A small image classifier, trained from scratch: batches of 128, held-out accuracy 76%.
Rows from block 2, named by matrix and row number. Rows with one number belong to one neuron. Each number is 50 + 12 x the weight over its row's rms, rounded and kept within 0 to 99. All counts start at 0.
# gate: MLP gate (model.blocks.2.mlp.gate.weight, 416x160), inputs 80-159
# fc1: MLP up (model.blocks.2.mlp.fc1.weight, 416x160), inputs 80-159
# fc2: MLP down (model.blocks.2.mlp.fc2.weight, 160x416, transposed), outputs 80-159
gate.279:34 38 54 50 33 47 42 52 46 55 60 44 46 24 56 53 35 46 69 53 58 47 73 51 41 60 71 69 69 57 45 45 44 44 59 58 24 61 35 66 13 38 55 39 76 52 34 57 45 72 43 76 60 47 61 63 31 62 28 66 45 45 49 47 46 33 55 53 65 38 52 52 46 33 37 73 60 65 35 33
gate.280:29 41 61 34 61 56 54 48 62 53 47 52 59 55 30 36 39 47 63 36 35 57 52 58 66 75 43 37 60 26 27 46 58 56 50 49 12 55 31 54 61 31 53 28 51 37 62 62 50 41 71 67 36 31 63 47 52 25 56 62 57 53 60 38 45 54 58 63 67 58 41 48 41 51 50 70 56 49 63 29
gate.281:45 52 47 32 48 30 30 31 56 53 39 64 49 30 65 35 71 58 47 52 62 48 50 59 64 56 65 41 47 60 22 46 58 32 54 47 47 57 47 83 61 32 59 55 32 33 48 57 58 62 58 44 55 54 79 45 58 53 56 39 43 42 39 62 65 71 44 41 58 51 44 51 46 55 66 63 36 48 52 46
gate.282:65 49 43 42 70 36 59 25 54 62 55 34 47 50 55 59 63 67 37 61 36 50 42 48 31 45 71 57 41 42 51 52 68 49 54 51 45 45 51 68 44 27 42 36 47 64 60 54 48 29 40 31 44 56 43 38 41 62 59 69 52 43 58 56 57 44 26 52 52 29 48 51 67 77 15 39 52 39 48 44
gate.283:45 38 67 49 59 63 71 32 56 63 48 37 44 56 18 70 57 52 61 60 37 61 47 33 19 50 64 56 64 55 48 51 73 56 31 40 71 22 47 49 40 35 55 47 55 51 48 43 53 76 44 53 81 34 57 29 49 67 71 48 59 56 39 42 51 56 49 38 37 37 55 53 40 36 48 58 65 57 40 43
gate.284:56 79 40 62 35 54 39 25 51 47 53 36 50 62 43 41 54 54 75 50 39 27 53 47 49 50 48 39 55 49 28 70 56 69 50 49 58 51 58 65 53 35 44 54 30 35 41 39 65 48 59 49 66 65 52 70 68 56 61 34 18 42 72 43 67 35 37 56 15 46 52 46 55 36 63 45 54 45 51 31
gate.285:38 73 51 68 59 39 55 33 40 48 50 47 56 39 52 63 50 64 60 32 67 79 37 28 61 55 72 53 41 64 52 50 43 55 31 63 69 51 38 51 37 54 24 65 61 55 55 37 45 48 52 30 49 48 51 56 66 48 62 61 64 63 43 54 69 35 46 36 47 44 46 41 66 49 35 66 63 23 48 40
gate.286:60 67 34 43 42 42 67 69 61 60 33 60 51 48 78 53 48 65 43 31 59 52 32 62 47 65 55 44 54 45 40 47 39 59 54 29 27 64 41 32 76 52 37 51 54 40 67 41 47 57 65 34 53 52 57 46 47 42 48 36 53 55 50 21 56 57 56 31 53 76 45 33 54 44 37 57 45 34 29 69
gate.287:46 60 64 41 64 48 64 49 70 08 64 64 26 53 43 46 48 50 71 69 51 65 55 29 52 51 64 48 51 66 44 59 40 59 48 44 73 56 33 32 49 50 53 45 54 52 45 67 56 46 54 46 60 28 69 51 65 40 38 45 36 64 60 33 57 28 59 37 34 66 56 48 37 64 65 46 49 56 31 39
gate.288:55 56 67 45 49 46 38 66 44 46 59 53 66 65 51 38 28 44 41 38 67 42 63 64 33 31 49 41 63 41 65 53 33 57 16 38 55 50 51 50 44 43 51 47 61 54 45 47 54 41 20 49 44 22 37 66 51 36 35 50 30 42 57 69 61 57 26 27 51 47 56 78 60 29 26 49 53 43 59 37
gate.289:42 45 53 46 48 47 50 53 45 48 21 55 64 50 26 68 50 35 49 53 49 47 68 52 52 56 53 58 79 61 52 68 37 28 55 56 45 34 57 48 61 55 49 58 40 41 39 68 58 44 34 51 63 64 44 48 43 26 61 27 32 70 44 46 58 56 52 32 59 63 45 58 54 39 56 35 60 49 31 62
gate.290:57 51 49 48 48 48 18 60 47 43 55 55 63 33 65 51 55 60 48 48 64 54 40 55 67 45 57 59 56 40 55 79 69 54 51 56 63 59 67 66 55 52 50 52 42 55 46 57 54 51 45 60 56 57 31 49 51 47 44 31 63 24 61 45 37 77 56 44 79 72 54 47 65 45 46 50 72 27 37 44
gate.291:49 60 58 45 55 64 43 50 37 36 54 63 72 47 51 63 44 55 34 36 42 40 41 39 36 40 58 65 46 62 61 53 56 47 62 38 52 45 61 64 78 39 40 35 78 35 59 50 52 28 48 09 39 43 40 61 74 25 36 60 41 42 67 48 55 43 40 58 40 64 67 54 45 49 53 50 36 34 46 52
fc1.279:51 42 47 42 59 58 66 42 58 51 63 54 53 71 53 48 58 52 39 54 35 64 50 54 49 51 41 46 34 57 63 55 50 53 44 37 62 39 54 38 73 65 76 73 13 44 50 47 48 25 70 50 58 49 45 22 45 23 59 40 55 40 47 57 63 63 51 51 57 60 61 35 38 69 45 37 52 42 54 30
fc1.280:47 53 57 37 58 27 34 57 56 46 51 72 63 42 38 25 47 44 42 73 37 56 49 41 66 63 40 53 72 46 48 58 57 27 49 55 43 47 62 63 46 61 55 54 54 54 34 69 37 23 56 54 63 62 48 34 53 17 54 65 30 45 56 54 56 48 41 65 45 13 57 72 44 45 74 40 54 45 61 64
fc1.281:70 54 45 61 51 78 79 26 43 36 41 27 58 52 53 54 48 60 77 61 39 56 53 52 55 53 54 50 41 46 56 40 55 63 52 46 59 32 62 64 39 43 71 60 56 68 54 50 43 45 36 31 29 35 59 56 47 55 55 34 44 47 33 49 56 60 60 61 27 44 60 63 44 40 58 49 37 49 36 84
fc1.282:43 54 60 50 38 78 61 53 34 45 29 46 53 31 41 63 30 45 49 47 54 35 72 53 48 56 29 43 58 55 39 35 42 41 53 57 64 42 59 34 38 66 42 48 38 51 26 18 60 84 68 53 63 53 62 67 45 49 52 30 35 79 58 56 61 56 67 73 53 52 39 56 51 60 68 49 28 56 40 56
fc1.283:59 44 52 31 60 50 47 65 58 45 59 42 44 44 46 59 34 74 43 60 45 33 54 52 62 58 33 39 23 26 42 35 27 46 62 60 46 56 36 45 57 72 61 54 48 52 62 67 60 44 50 66 42 67 32 51 53 52 56 40 25 47 44 59 44 47 48 39 29 57 53 47 53 45 57 61 66 49 44 44
fc1.284:56 51 32 58 37 42 67 32 31 48 63 60 13 53 55 59 60 63 66 51 43 71 61 65 54 40 60 51 48 44 51 67 63 52 40 47 64 35 30 65 56 77 45 39 63 42 60 62 29 46 52 44 64 37 39 37 60 52 62 43 63 44 48 63 56 44 37 40 44 53 77 49 44 57 70 72 43 34 57 56
fc1.285:51 20 50 43 34 55 51 51 66 47 48 32 56 74 35 46 40 51 56 47 43 39 52 48 43 33 38 42 58 43 43 38 52 40 69 64 45 46 67 48 44 63 63 47 34 55 43 63 52 43 60 68 37 48 57 26 46 46 37 45 51 56 57 39 49 34 53 59 54 50 73 53 53 56 82 30 43 87 46 46
fc1.286:34 55 29 48 41 74 50 38 49 56 51 44 44 30 67 54 52 44 51 54 49 51 49 62 70 59 54 70 27 36 58 32 54 51 44 22 41 48 80 60 57 44 55 45 47 65 61 44 57 63 44 21 59 36 58 58 49 51 68 48 38 57 47 55 42 48 57 53 40 50 41 47 35 62 72 83 63 61 47 49
fc1.287:49 46 42 54 48 40 40 61 37 66 32 47 56 54 46 57 46 40 32 63 48 26 49 64 57 42 38 70 66 38 53 60 55 39 49 67 37 49 70 55 51 52 51 65 50 37 43 40 43 49 52 42 42 62 40 41 45 77 67 59 64 39 47 48 21 68 37 43 39 53 37 53 76 45 45 46 59 42 58 77
fc1.288:68 46 66 52 53 34 56 70 38 69 48 49 74 68 54 45 59 56 39 37 68 47 50 43 63 65 58 60 59 65 70 38 42 39 33 60 36 57 46 50 58 47 46 70 46 39 50 54 34 40 43 36 32 53 34 72 68 49 39 44 42 39 63 65 57 41 57 24 72 57 47 59 54 47 35 60 24 30 48 53
fc1.289:36 44 67 29 43 48 41 67 56 41 48 48 54 30 54 38 51 45 58 36 46 33 69 62 62 47 52 43 49 52 42 51 58 39 36 47 41 60 53 39 41 46 53 55 66 68 55 53 51 47 41 53 51 61 41 53 54 45 47 21 30 68 45 62 53 52 52 49 52 83 42 52 42 77 63 54 64 32 37 44
fc1.290:59 54 73 44 78 46 39 56 55 41 24 56 66 59 50 59 62 37 27 38 44 57 48 48 68 57 59 42 73 48 24 47 41 61 43 39 70 44 43 54 52 55 48 61 48 38 75 69 49 60 48 27 63 47 37 68 42 51 61 40 59 34 45 58 50 80 50 48 65 59 52 61 61 60 53 48 54 35 52 37
fc1.291:50 64 58 34 70 52 53 60 55 45 60 50 62 51 48 53 49 63 32 40 61 48 47 52 45 52 58 55 74 67 62 37 65 58 56 33 59 51 54 72 68 37 42 26 54 37 47 59 63 49 56 25 43 52 46 44 61 20 45 48 28 55 50 51 72 42 51 57 48 74 46 52 50 46 49 55 30 44 65 46
fc2.279:54 54 34 40 53 56 66 47 42 42 57 44 64 23 39 59 41 52 52 59 46 45 46 61 62 44 53 65 62 65 46 53 54 40 20 60 48 65 47 38 41 44 56 42 60 45 20 69 48 66 57 47 77 38 51 68 37 59 45 72 28 37 31 45 60 45 36 46 57 64 53 73 72 47 54 29 60 72 47 37
fc2.280:58 46 35 50 64 84 40 58 35 64 39 26 45 54 51 50 47 54 35 40 67 58 54 47 72 48 32 44 40 49 49 30 47 58 67 73 46 51 51 56 52 43 52 50 41 39 56 53 37 65 60 43 43 34 41 54 54 60 33 51 43 47 62 65 34 58 57 13 55 67 59 28 51 41 75 70 63 54 43 47
fc2.281:41 43 47 42 61 54 30 74 49 77 50 56 51 64 48 60 56 48 48 61 50 45 54 58 60 36 36 51 27 43 31 48 60 62 60 42 53 55 47 51 52 40 44 67 34 60 61 19 51 41 42 67 63 59 36 56 17 64 50 52 41 54 56 51 57 41 43 42 52 60 23 48 46 46 48 62 54 40 53 35
fc2.282:66 60 59 58 43 35 56 44 93 32 19 49 63 34 50 46 66 48 55 47 67 20 47 63 44 25 21 40 47 51 60 72 39 59 33 36 45 45 48 69 55 47 79 47 53 45 42 51 52 57 38 59 62 57 63 47 64 60 47 48 37 54 45 47 52 39 65 36 56 39 59 60 45 47 53 43 47 54 64 48
fc2.283:44 50 51 36 25 55 54 21 47 71 55 49 60 65 38 42 50 60 63 46 58 48 58 50 56 50 56 55 58 40 56 48 74 54 49 77 50 56 46 87 24 36 60 36 55 50 48 51 39 57 59 60 53 64 39 29 43 40 71 23 52 45 39 56 45 46 60 33 58 39 54 52 23 54 36 52 41 48 35 50
fc2.284:35 51 25 45 52 34 47 46 61 61 59 55 22 63 51 61 58 79 56 71 28 44 44 54 39 64 42 71 48 64 48 33 49 59 44 41 54 52 47 45 45 42 34 41 37 37 38 31 47 59 53 39 70 34 50 58 44 66 64 46 40 44 37 74 59 44 45 44 44 45 73 57 43 57 82 76 46 34 48 50
fc2.285:33 39 49 46 58 36 62 49 52 51 39 41 66 43 40 55 67 54 54 48 60 40 67 55 54 29 29 39 50 46 61 55 48 50 31 52 45 52 54 47 40 65 53 52 46 32 87 50 60 26 35 45 52 51 51 54 38 59 48 46 66 65 49 63 54 31 43 39 48 41 36 43 35 52 62 17 62 40 59 60
fc2.286:36 54 45 68 70 45 48 40 51 70 53 74 56 58 25 46 44 60 57 53 26 57 54 30 37 39 50 35 67 51 44 55 32 56 38 58 49 30 43 53 46 58 52 39 53 36 40 62 55 50 70 58 35 48 46 41 59 48 61 80 63 41 64 54 39 32 62 61 34 34 56 69 57 52 39 38 60 50 62 49
fc2.287:59 42 50 73 64 61 63 30 36 45 46 43 42 58 63 35 49 70 30 64 84 44 34 65 43 60 48 40 60 33 60 44 73 47 50 51 48 39 49 42 37 61 43 61 58 37 46 41 42 63 23 55 32 60 41 50 60 83 59 41 48 43 59 44 29 58 56 43 51 50 64 49 52 68 39 60 62 60 66 49
fc2.288:56 20 45 44 33 58 54 72 40 62 65 41 38 53 46 32 56 59 39 42 29 49 49 49 41 48 60 60 46 61 69 54 59 36 37 35 41 74 56 57 55 40 51 61 38 38 30 48 68 61 56 41 53 51 35 50 63 67 40 45 65 44 51 79 60 59 47 53 62 63 54 63 57 32 52 40 34 51 40 63
fc2.289:43 61 57 64 37 43 54 53 55 46 42 49 42 28 50 26 65 56 49 35 40 74 60 53 65 32 56 57 67 54 57 51 39 50 73 31 66 38 50 54 74 42 43 45 59 36 61 44 32 63 53 48 40 49 48 49 53 35 28 39 42 48 59 45 51 45 57 58 67 52 41 51 36 40 38 62 20 45 32 64
fc2.290:39 57 45 62 34 47 21 56 50 64 43 42 71 45 38 45 47 21 77 50 46 64 50 23 43 35 60 38 60 44 46 57 37 70 46 59 64 75 40 58 56 51 64 40 34 39 47 44 63 63 60 49 65 45 58 62 58 32 39 45 52 64 49 81 46 49 67 39 45 63 50 41 46 41 60 47 40 58 64 37
fc2.291:42 45 54 39 29 45 37 43 64 42 56 57 58 50 59 69 65 49 62 49 31 45 58 38 49 46 56 62 50 65 44 73 36 57 54 23 36 52 57 62 60 24 43 49 60 53 44 47 54 64 56 24 59 48 67 32 59 44 60 39 63 63 61 53 62 50 46 62 35 67 68 52 38 54 62 25 36 45 59 46