config = dict(
    model='image classifier',
    dataset='photos of arthropod specimens (BIOSCAN-5M)',
    train_examples=195000,
    image_size=24,
    crop_scale_min=0.5,
    horizontal_flip=True,
    translate=0.06,
    targets=['order', 'family'],
    num_classes=[18, 218],
    arch='vit',
    norm='layernorm',
    norm_position='pre',
    activation='swiglu',
    mlp_ratio=2.67,
    head_dim=64,
    fused_qkv=True,
    bias='all',
    qk_norm=True,
    parallel_block=False,
    inner_norm=False,
    drop_path=0.05,
    patch_size=[2, 2],
    layers=14,
    width=160,
    positions='learned',
    pooling='attention',
    label_smoothing=0.2,
    loss='cross_entropy',
    init='xavier_uniform',
    residual_init='none',
    optimizer='muon',
    muon_scale='match_rms_adamw',
    lr=0.0026,
    momentum=0.95,
    nesterov=True,
    orthogonalizer='polar_express',
    adamw_lr_other_params=0.0012,
    steps=7700,
    batch_size=128,
    epochs=5.1,
    lr_schedule='cosine',
    final_lr_fraction=0,
    warmup_steps=380,
    weight_decay=0.1,
    adamw_weight_decay_other_params=0,
)
Rows from block 7 of a small image classifier, named by matrix and row number. Rows with one number belong to one neuron. Each number is 500 + 40 x the weight over its row's rms, rounded and kept within 0 to 999. All counts start at 0. Numbers have three digits each.
After each neuron's rows are labels from the 100 images, of 14976, where the neuron reaches its largest size: "top examples" is what is common among them. Only what is clearly more common there than usual is listed. The data: photos of arthropod specimens (BIOSCAN-5M).
# gate: MLP gate (model.blocks.7.mlp.gate.weight, 416x160), inputs 0-159
# fc1: MLP up (model.blocks.7.mlp.fc1.weight, 416x160), inputs 0-159
# fc2: MLP down (model.blocks.7.mlp.fc2.weight, 160x416, transposed), outputs 0-159

gate.134:481479520522522461463488498530501490486516515457580447491491579480484542492562513576509469486462532500532517555563508490445507553460522489542477477529504543512514473458566526443573455434543510465549460499474576572471530488528521480477541522457477439475501535531448486551582512519482488466465535568494483581464491423501479404508479517457481450593467428409512518534461513508509477565501476528432523451509499412538506511516464558486516477521464512437576454573506530500465533460536424
fc1.134:523517502544511513488511447477511420466508501494522448541488531440477427455497455492478554485531450520403448467453485505518499479449524478608526467428487474523502581517575423589442558503522497578475556524556527451494505486463521479468477493512484530538587447501582479510489511557469437550544469557456501465480451533470490578496485481514468511473585514468519493523533504506457545550508493407497494571490470503486580484465532516496593466502525490507501496524480500526510404470523538
fc2.134:519538498540488519528542458539509536464456491492533552493490511400467484459422438544485503460525445489511451459502467489437475524517453530543503538475528520485464464540631456487537479475513491423509503459526516518518489503482556520513428559412528470500512469489585432424472473565504581492468505491479484492437472499438507506448446449510495523533529459494523506482510447554488534563517553529528528558541546466449557479483443423518544494501490465597459559528504556507476477571549565
top examples: order Lepidoptera

gate.410:534444500514489481470464445450496473587520562483545568512540542478572501510458502527565490410450501584504497511484486400532603446426459517465485491459491567468457475543434455510534516562534463544529506493507504520493432525499469570509428469579453548505471548579531527535513496454474468504460508516514446471491512552510494588436484505470555462520473507502495522524499498549521481530618458557514466518494495584467503474489524424457447460476478496490491466518526509494516497452487465
fc1.410:504511491422538544487579614506478478459521487492494526533507477501513479552532455536451455526559487505519556566598551552463417562532519417604492481506443481546464560507591491500471452489515478482464513499484527480513509489544501425473499471504524512504602451525558474489468489497454543522461475462529490553486526459486498477490500438476493518482494477484453495424504533479505436493362480500394505493532505478533547497502443494449568553508506548543469517504500547490516453469508528
fc2.410:455528554470495498533576485537397513458508488438503470510544514548496489431510511503520525467525500528511571515486491527472500484508511492437538422542405518484477535475482443547490493444402449525484477524494562480504402537531437445459523446512488516552547525458509499528482476451469437499561543539518564482514519519566492516486601510463547574542430442449479511457540483476487462462483483573500535540460514465510521538534496458455522490575543524483512531408554513434531459520506443
top examples: order Hymenoptera

gate.311:525495592538565507557560492498515513499549530458465519425467464480538441594509503510574496435521507568552546514494475528460461443542487498500485491396566508468525473449439429529432420470509482475456459488500477539507550486550470482475488484466540522539473475474588475480507461537449505492514552459463477533533525540503469513537475458538503525519581594454519477499504519421455506498494522545449478479486400494529513444576470420516534496500482498531536532516446505531489551445547537
fc1.311:483572499535448557467444425534489477520513531485546569461516438467465500476537514520515427568435553498452492523468561504553546453546399550514467532532471489485487476527467506511563431428487526542522454542511525512609524485560473502534496484520501459472506525472455518509461450518499485478422472498488443466536548502507454409429496506478515459438555523495483491471542432552522490423487497470553488560557516403555492497556477535564530439497461507501508512483542474575483538507502488
fc2.311:533461445519487417475470541452479489553442518460564584493417519477546542559449541503488523540478500462467519417510505556555540494486549513486510432434526520416507507511424465500528524536528575478487556495497439463495458508424540565521592500458543514511507524497562430548492495559551507507512556499462516505485507510492471498534371581491531523498481464524538511497505488548405481495512509417492514473457579512469461468496479500487510527440485510528522516511488555529476533506503413
top examples: order Hymenoptera

gate.261:474487495483527581474494567506452489448528472534536559524573541544437481503501486527555487484541514596496519515450539526469530472633461462526564516561409536591536513503437582494520486482537505492533499475510504448524535484520538463456461501457541452463436525519499471457454583497568475516535493485422538492499424539511471501475419466545510434470545493522518423471534445467517470552465431501475534525510474423508457454442509482493486504502468503453487522444526506494529507458541487
fc1.261:455501468506469576497490525448513434441493537536467485487546548512476497482481508486508499466511527553518485498430476591532514442593502494446527453469558531522518526566435531499472438537535472438533567482485519552521503486559508475457545398520543574451466520502487459409500447462509502500481492507422560497513466498576456551543475428536511432511514526506477489464527496471476446583481463518455428556477467521512553419448487485528528526492468549531564492515558525515525555561542539
fc2.261:451532488467421450435419484508466459501509424493474471518455462440521552496429501562550526480499503475455465521467482547603542538456508500467442515439564456501500520523475490489512529542470596529487523496485493555499469531482503457474480533517509480475474530473475430492537462526549533507433571542552452554492554529534455545475565516521506384497525483537423505453518518500468536540508511507501543529472551506476500523545502468537545430433500548478490609490500552521397549490504543
top examples: order Hymenoptera; order Coleoptera

gate.196:507397475477478469395521419514518523482524457503501491466471483509499558470449453521473458480481516435430545555500506427522435496484468522565594513579525529554537515410484497497471491572474422540532450529507504499428447500466482511533540564470508582532506511551502539550533471454460529515508487479438391467513492506534452550477509515511476468530517522516480530471494443479512557526508500549525494479495439563534441498451467569554468487555545498499568543539478565523493493541487541
fc1.196:516460486533460511486540526544533502484542479502516535508570508402450460573555491526467487503442497441570523481476551537475520517428480474424494519471487551438549516543554509470470507538499562478553424453541502475548519457526422452552464522538511530456521468480507487515479521551465452550474476546489488456507519507425444435461572569395491474502481456502517484475506484444558521496516459572466548515505529532475539515487558533538518474533566427543582537530463524510436542510520419
fc2.196:523477466464577565542580482480448448449492551497448538443440465494476454494523463470520463465490522531464510506529517515530487452486493491448558440442435478457477523528538505490522453493506487515481526508568467476484505483538554516548557530530456547438510534482517543576492519516524537426414487450505592488558594491454479431467534567571511536540517435501527459483479574525496452471463553520558537515486420532464484509527494530524565481524423448565511524499459538520469475511439438
top examples: order Hymenoptera

gate.339:508460521451518490572425446537536572538487479508451554479524543457613545458474459490542411524480501429538498578434435491458497517553567498516516523482430485501494545487539529523468590519515548485520501457503452456428588470442468497538505526463505552479544536497508524533507528517489486593493523498421529467448434524454489494493528562452487513528509505471519506449513472548449517532459528493490501460445517528509517528522513476453541475473569482498434477413492490453528472471398527
fc1.339:553563503546443500480513559443476463548476563546559494503473512543531449555553492501419552512523541561429500407505536554476443454427581528502514416551510535511512538468538425499514492478510423487481502468488509513501482497460565412518549480502517515511531528502515442523492485489441494468549501505482551506533530488531436548464483393547507496472468479557494537457483473494593490525520549477504563495518502498553453554452404475501419506517442505539478563534500498544477532473495472
fc2.339:556475548520499460411447463531500496566546465593574488437459540527517531511562448525524541440509532453453577453508578524485470554507480550469481519590542469453446528530524496543484487525462423497538486550474479563480536440548485508486498475476533478543521456454508494464488546481539466493443448468559472478485508495422544466465442465565498506489455524489473569483437513501517520460465517522556505467489524436524512548525489591518534529559484477474475495456533534551435422474441475
top examples: order Diptera

gate.338:554453491505464473512488497507520479484517458533528441482500485488580553500535515499469495543509439477421492484472396490541452454510503496589494478516489517629566515484469466531487529561438485531482546528398579560531519511540518528484498550515517451483460547500571533462535551528429522473519493500552503490525512466532526509443465487491468508518448528524579529493531493409466471556513498530479520476487557528478538430518563441386457487545503470493503542421518495469484432548442488
fc1.338:504483507470514545507535536476544585483511387497503471507586517434525527520460506525535447548428579483524478441541564485500509490537507486491530513550511463434527524480517478475512473519493502516446542477441493491501504481465555516430568485474486487489514495512501439455527492444449505475531523506515455485528491564415512466473486568520512507514524450511593497470445494495436536481463494451527580501488494533568512484532488493475408461401625554547499553441483511507532560472459593
fc2.338:517509491541568456511490453470529493519495521400512495538501480444524469483459557546526496514484408564565471470493442467489551522528455521473486520532521559439419481478532546496507459468449543509497453508504514478417456515611441495519546533435572406495489499489560489506513523557578517541543553436543552509500495505530463533480553420409444480565540526484483511497455494519484476519487553571524510504472496456442493529499468462505509528537497466499503481581507491507484473546470391
top examples: order Diptera; family Drosophilidae

gate.238:496519458498402591551441475456495565477484529532472503423495471449531528512563505457568464559411465500471467479474408476600529499534508438479540467558496445552513453539456526496509519551432601494489482433560530478463461464543512495503487415420472497434471458508506457503542530489523531471505530555492495512500505472558548424577493490469519511541471468486464496501466527518474456486515515487529480482471442503454535525513540547555417507524528490510462514450541500555542474511542540
fc1.238:497432464468464527495559553521535478489460558478584453529570432456516583415467443485483519563532522512509565495482488453522521489512568616559458569488550464528513564477563424454484521498537434520581522517490492535507489510434439452554511540497468549505490435488531461473553439485494465486490548534518466422470471463551519494519482511494435510521538526501467508488461456501514469513568418511460521574445446500511509517464447472448477509459534497474443453458505510504534469504482504
fc2.238:518470569514529430530550499505529555524529468497529539573589522485461505454475501473448483492511434512551446530498525525500493460507519497481533601523509470555469513479575561492540507525477537487589447547527479474451448499447490503469469490515535414477497484534460491514476472541459574493521495473600464462489467518475564464493470505539508536544539485588506503531474536416531500550511402454551481527474466448484523385475435541501507503509513468570468479538465580511436477503561513
top examples: order Lepidoptera

gate.216:545528479523588449560504501488547466479491539443465500517482462513484463525531446515532482518564396565512438422496424468504514441496494490508492562552524417556463529430466549467495537593420502530576496521510481512532420484491500420580475483502496448471489474496509515554497529466558459587506483519534432502507503490508518447561507534481464484526530565505489530514527461459489527528537420567491477464490424500556506407539488523546505431484536517469491455501505519448476532518508534
fc1.216:509459460488475568457442480572518548499528449530534475516510500474517518547472520436485481488485540468516535473383426477481570509576408512551530548506529508532468479516518558524501538507520481451489487502593570428442543551540493530482412470511481546499502435508522578507531540453475449506468568544519501492463572515512436556553503440519531494506491502537508490506538486524511410554482479456432596532512446553458549507503493488520546497538434484545485488549513473536494516499432458
fc2.216:512498528500584515488476502471447539440518514438509500508442499474485502475514548484483500596515489538413507602574470505502418499541484546530481517577516458502479394498480525454520467514531458488486553487517500581580537540500474452471591506505509500521474496520555506512469495499496536497465516503485459472509473475493494547421460511521497431470460482511529474551477486448486541561558550474578427506535509527459451559516568508451555420430513429458499523494544545506581540519470432
top examples: order Hymenoptera

gate.133:433427456563474525458470533552452438454539472488511497509561529562511518512534579475488502508401527538510555474488497509499513496538450527491446527540534510518443494600462509492518574489511440509455489441522528525462549489503476575535553468491496470459442485416526455446483520544536520476450489465483540492484472464512487503476501594439587523553525527441530545511433528403535483414493515448506469564545497457520565523543508459560478489510506500499481527491468561519535501591512475
fc1.133:492535539460425479427511532447504592484549465506505532476462501552482491580532453444477543517491513519470527447482558527492518494463409530505601500494528549446511490550433521495516469604511439536525551487509538465515477519483478472559530474463538478478506554522517438443439479520485507536527430503457519525507494520492492563510452522553543528515497486581495538431560492492454457476450496484539487561558533480492505436410572464425478497541531490532536503481506409473597478479486509
fc2.133:489493482544511489463541464446499522548456530465454499541464478478517460511487573493512549558489459528465422426496490490459515456490545474437553560492468525550494547522406435491475553487469482515431497500520556544563554430500522488528449537595512441489539474542533437493534420521483474472516529508492452536547472512472523547530454459429473489498587529581454516506535482518561578556490500498555472458481513480533451477470477523445513558424541491483571446518565492442510535537538460
top examples: order Hymenoptera

gate.251:459501517575560494526512502517541535500551510413566531503538486438497473529442480445563491543497478549483506525527519499564507521520511470545537468554470436501510480505503553520485549457428426521492502460488535472525528498509496521475459488555475447430502575485526445535476521517425601491549550542530484520439440462553515558460501517461568507512488615557504502569415548485481490445451494446435455525492426504495528415413509475482484521538440502460516496463479490489498464539499539
fc1.251:443519485571479561526531463430466489434501574456521448554517498511509465502474521533464467491515549446476424444449515481505581453525524480533427580481544577513449554519556430518512499552541543457486543490488518463504486510473465513481534503515469504434490477476530529487551530444542469569510496464482511531558475463527504425493536487456543476483531422446472518469565572549568484489442512471506577514537460472543437481453508451477461606516574534519499563512455532516478514443514509
fc2.251:465545490580532528448511570544519464496497465535480489470514532480510474491481595447443560487443444479458524474490497463512477499540484500517522497517462458467516507487465489451477480536560533497481502459473551491587460476560496552456488543530479500520557517476453511436539500428469560475529393469528506469509519496502527443497556481555533428516561467548543551430550555515494553629548498503492429526456529544558527550463547480505502435486502469529509506439514487461440465463504393
top examples: order Hymenoptera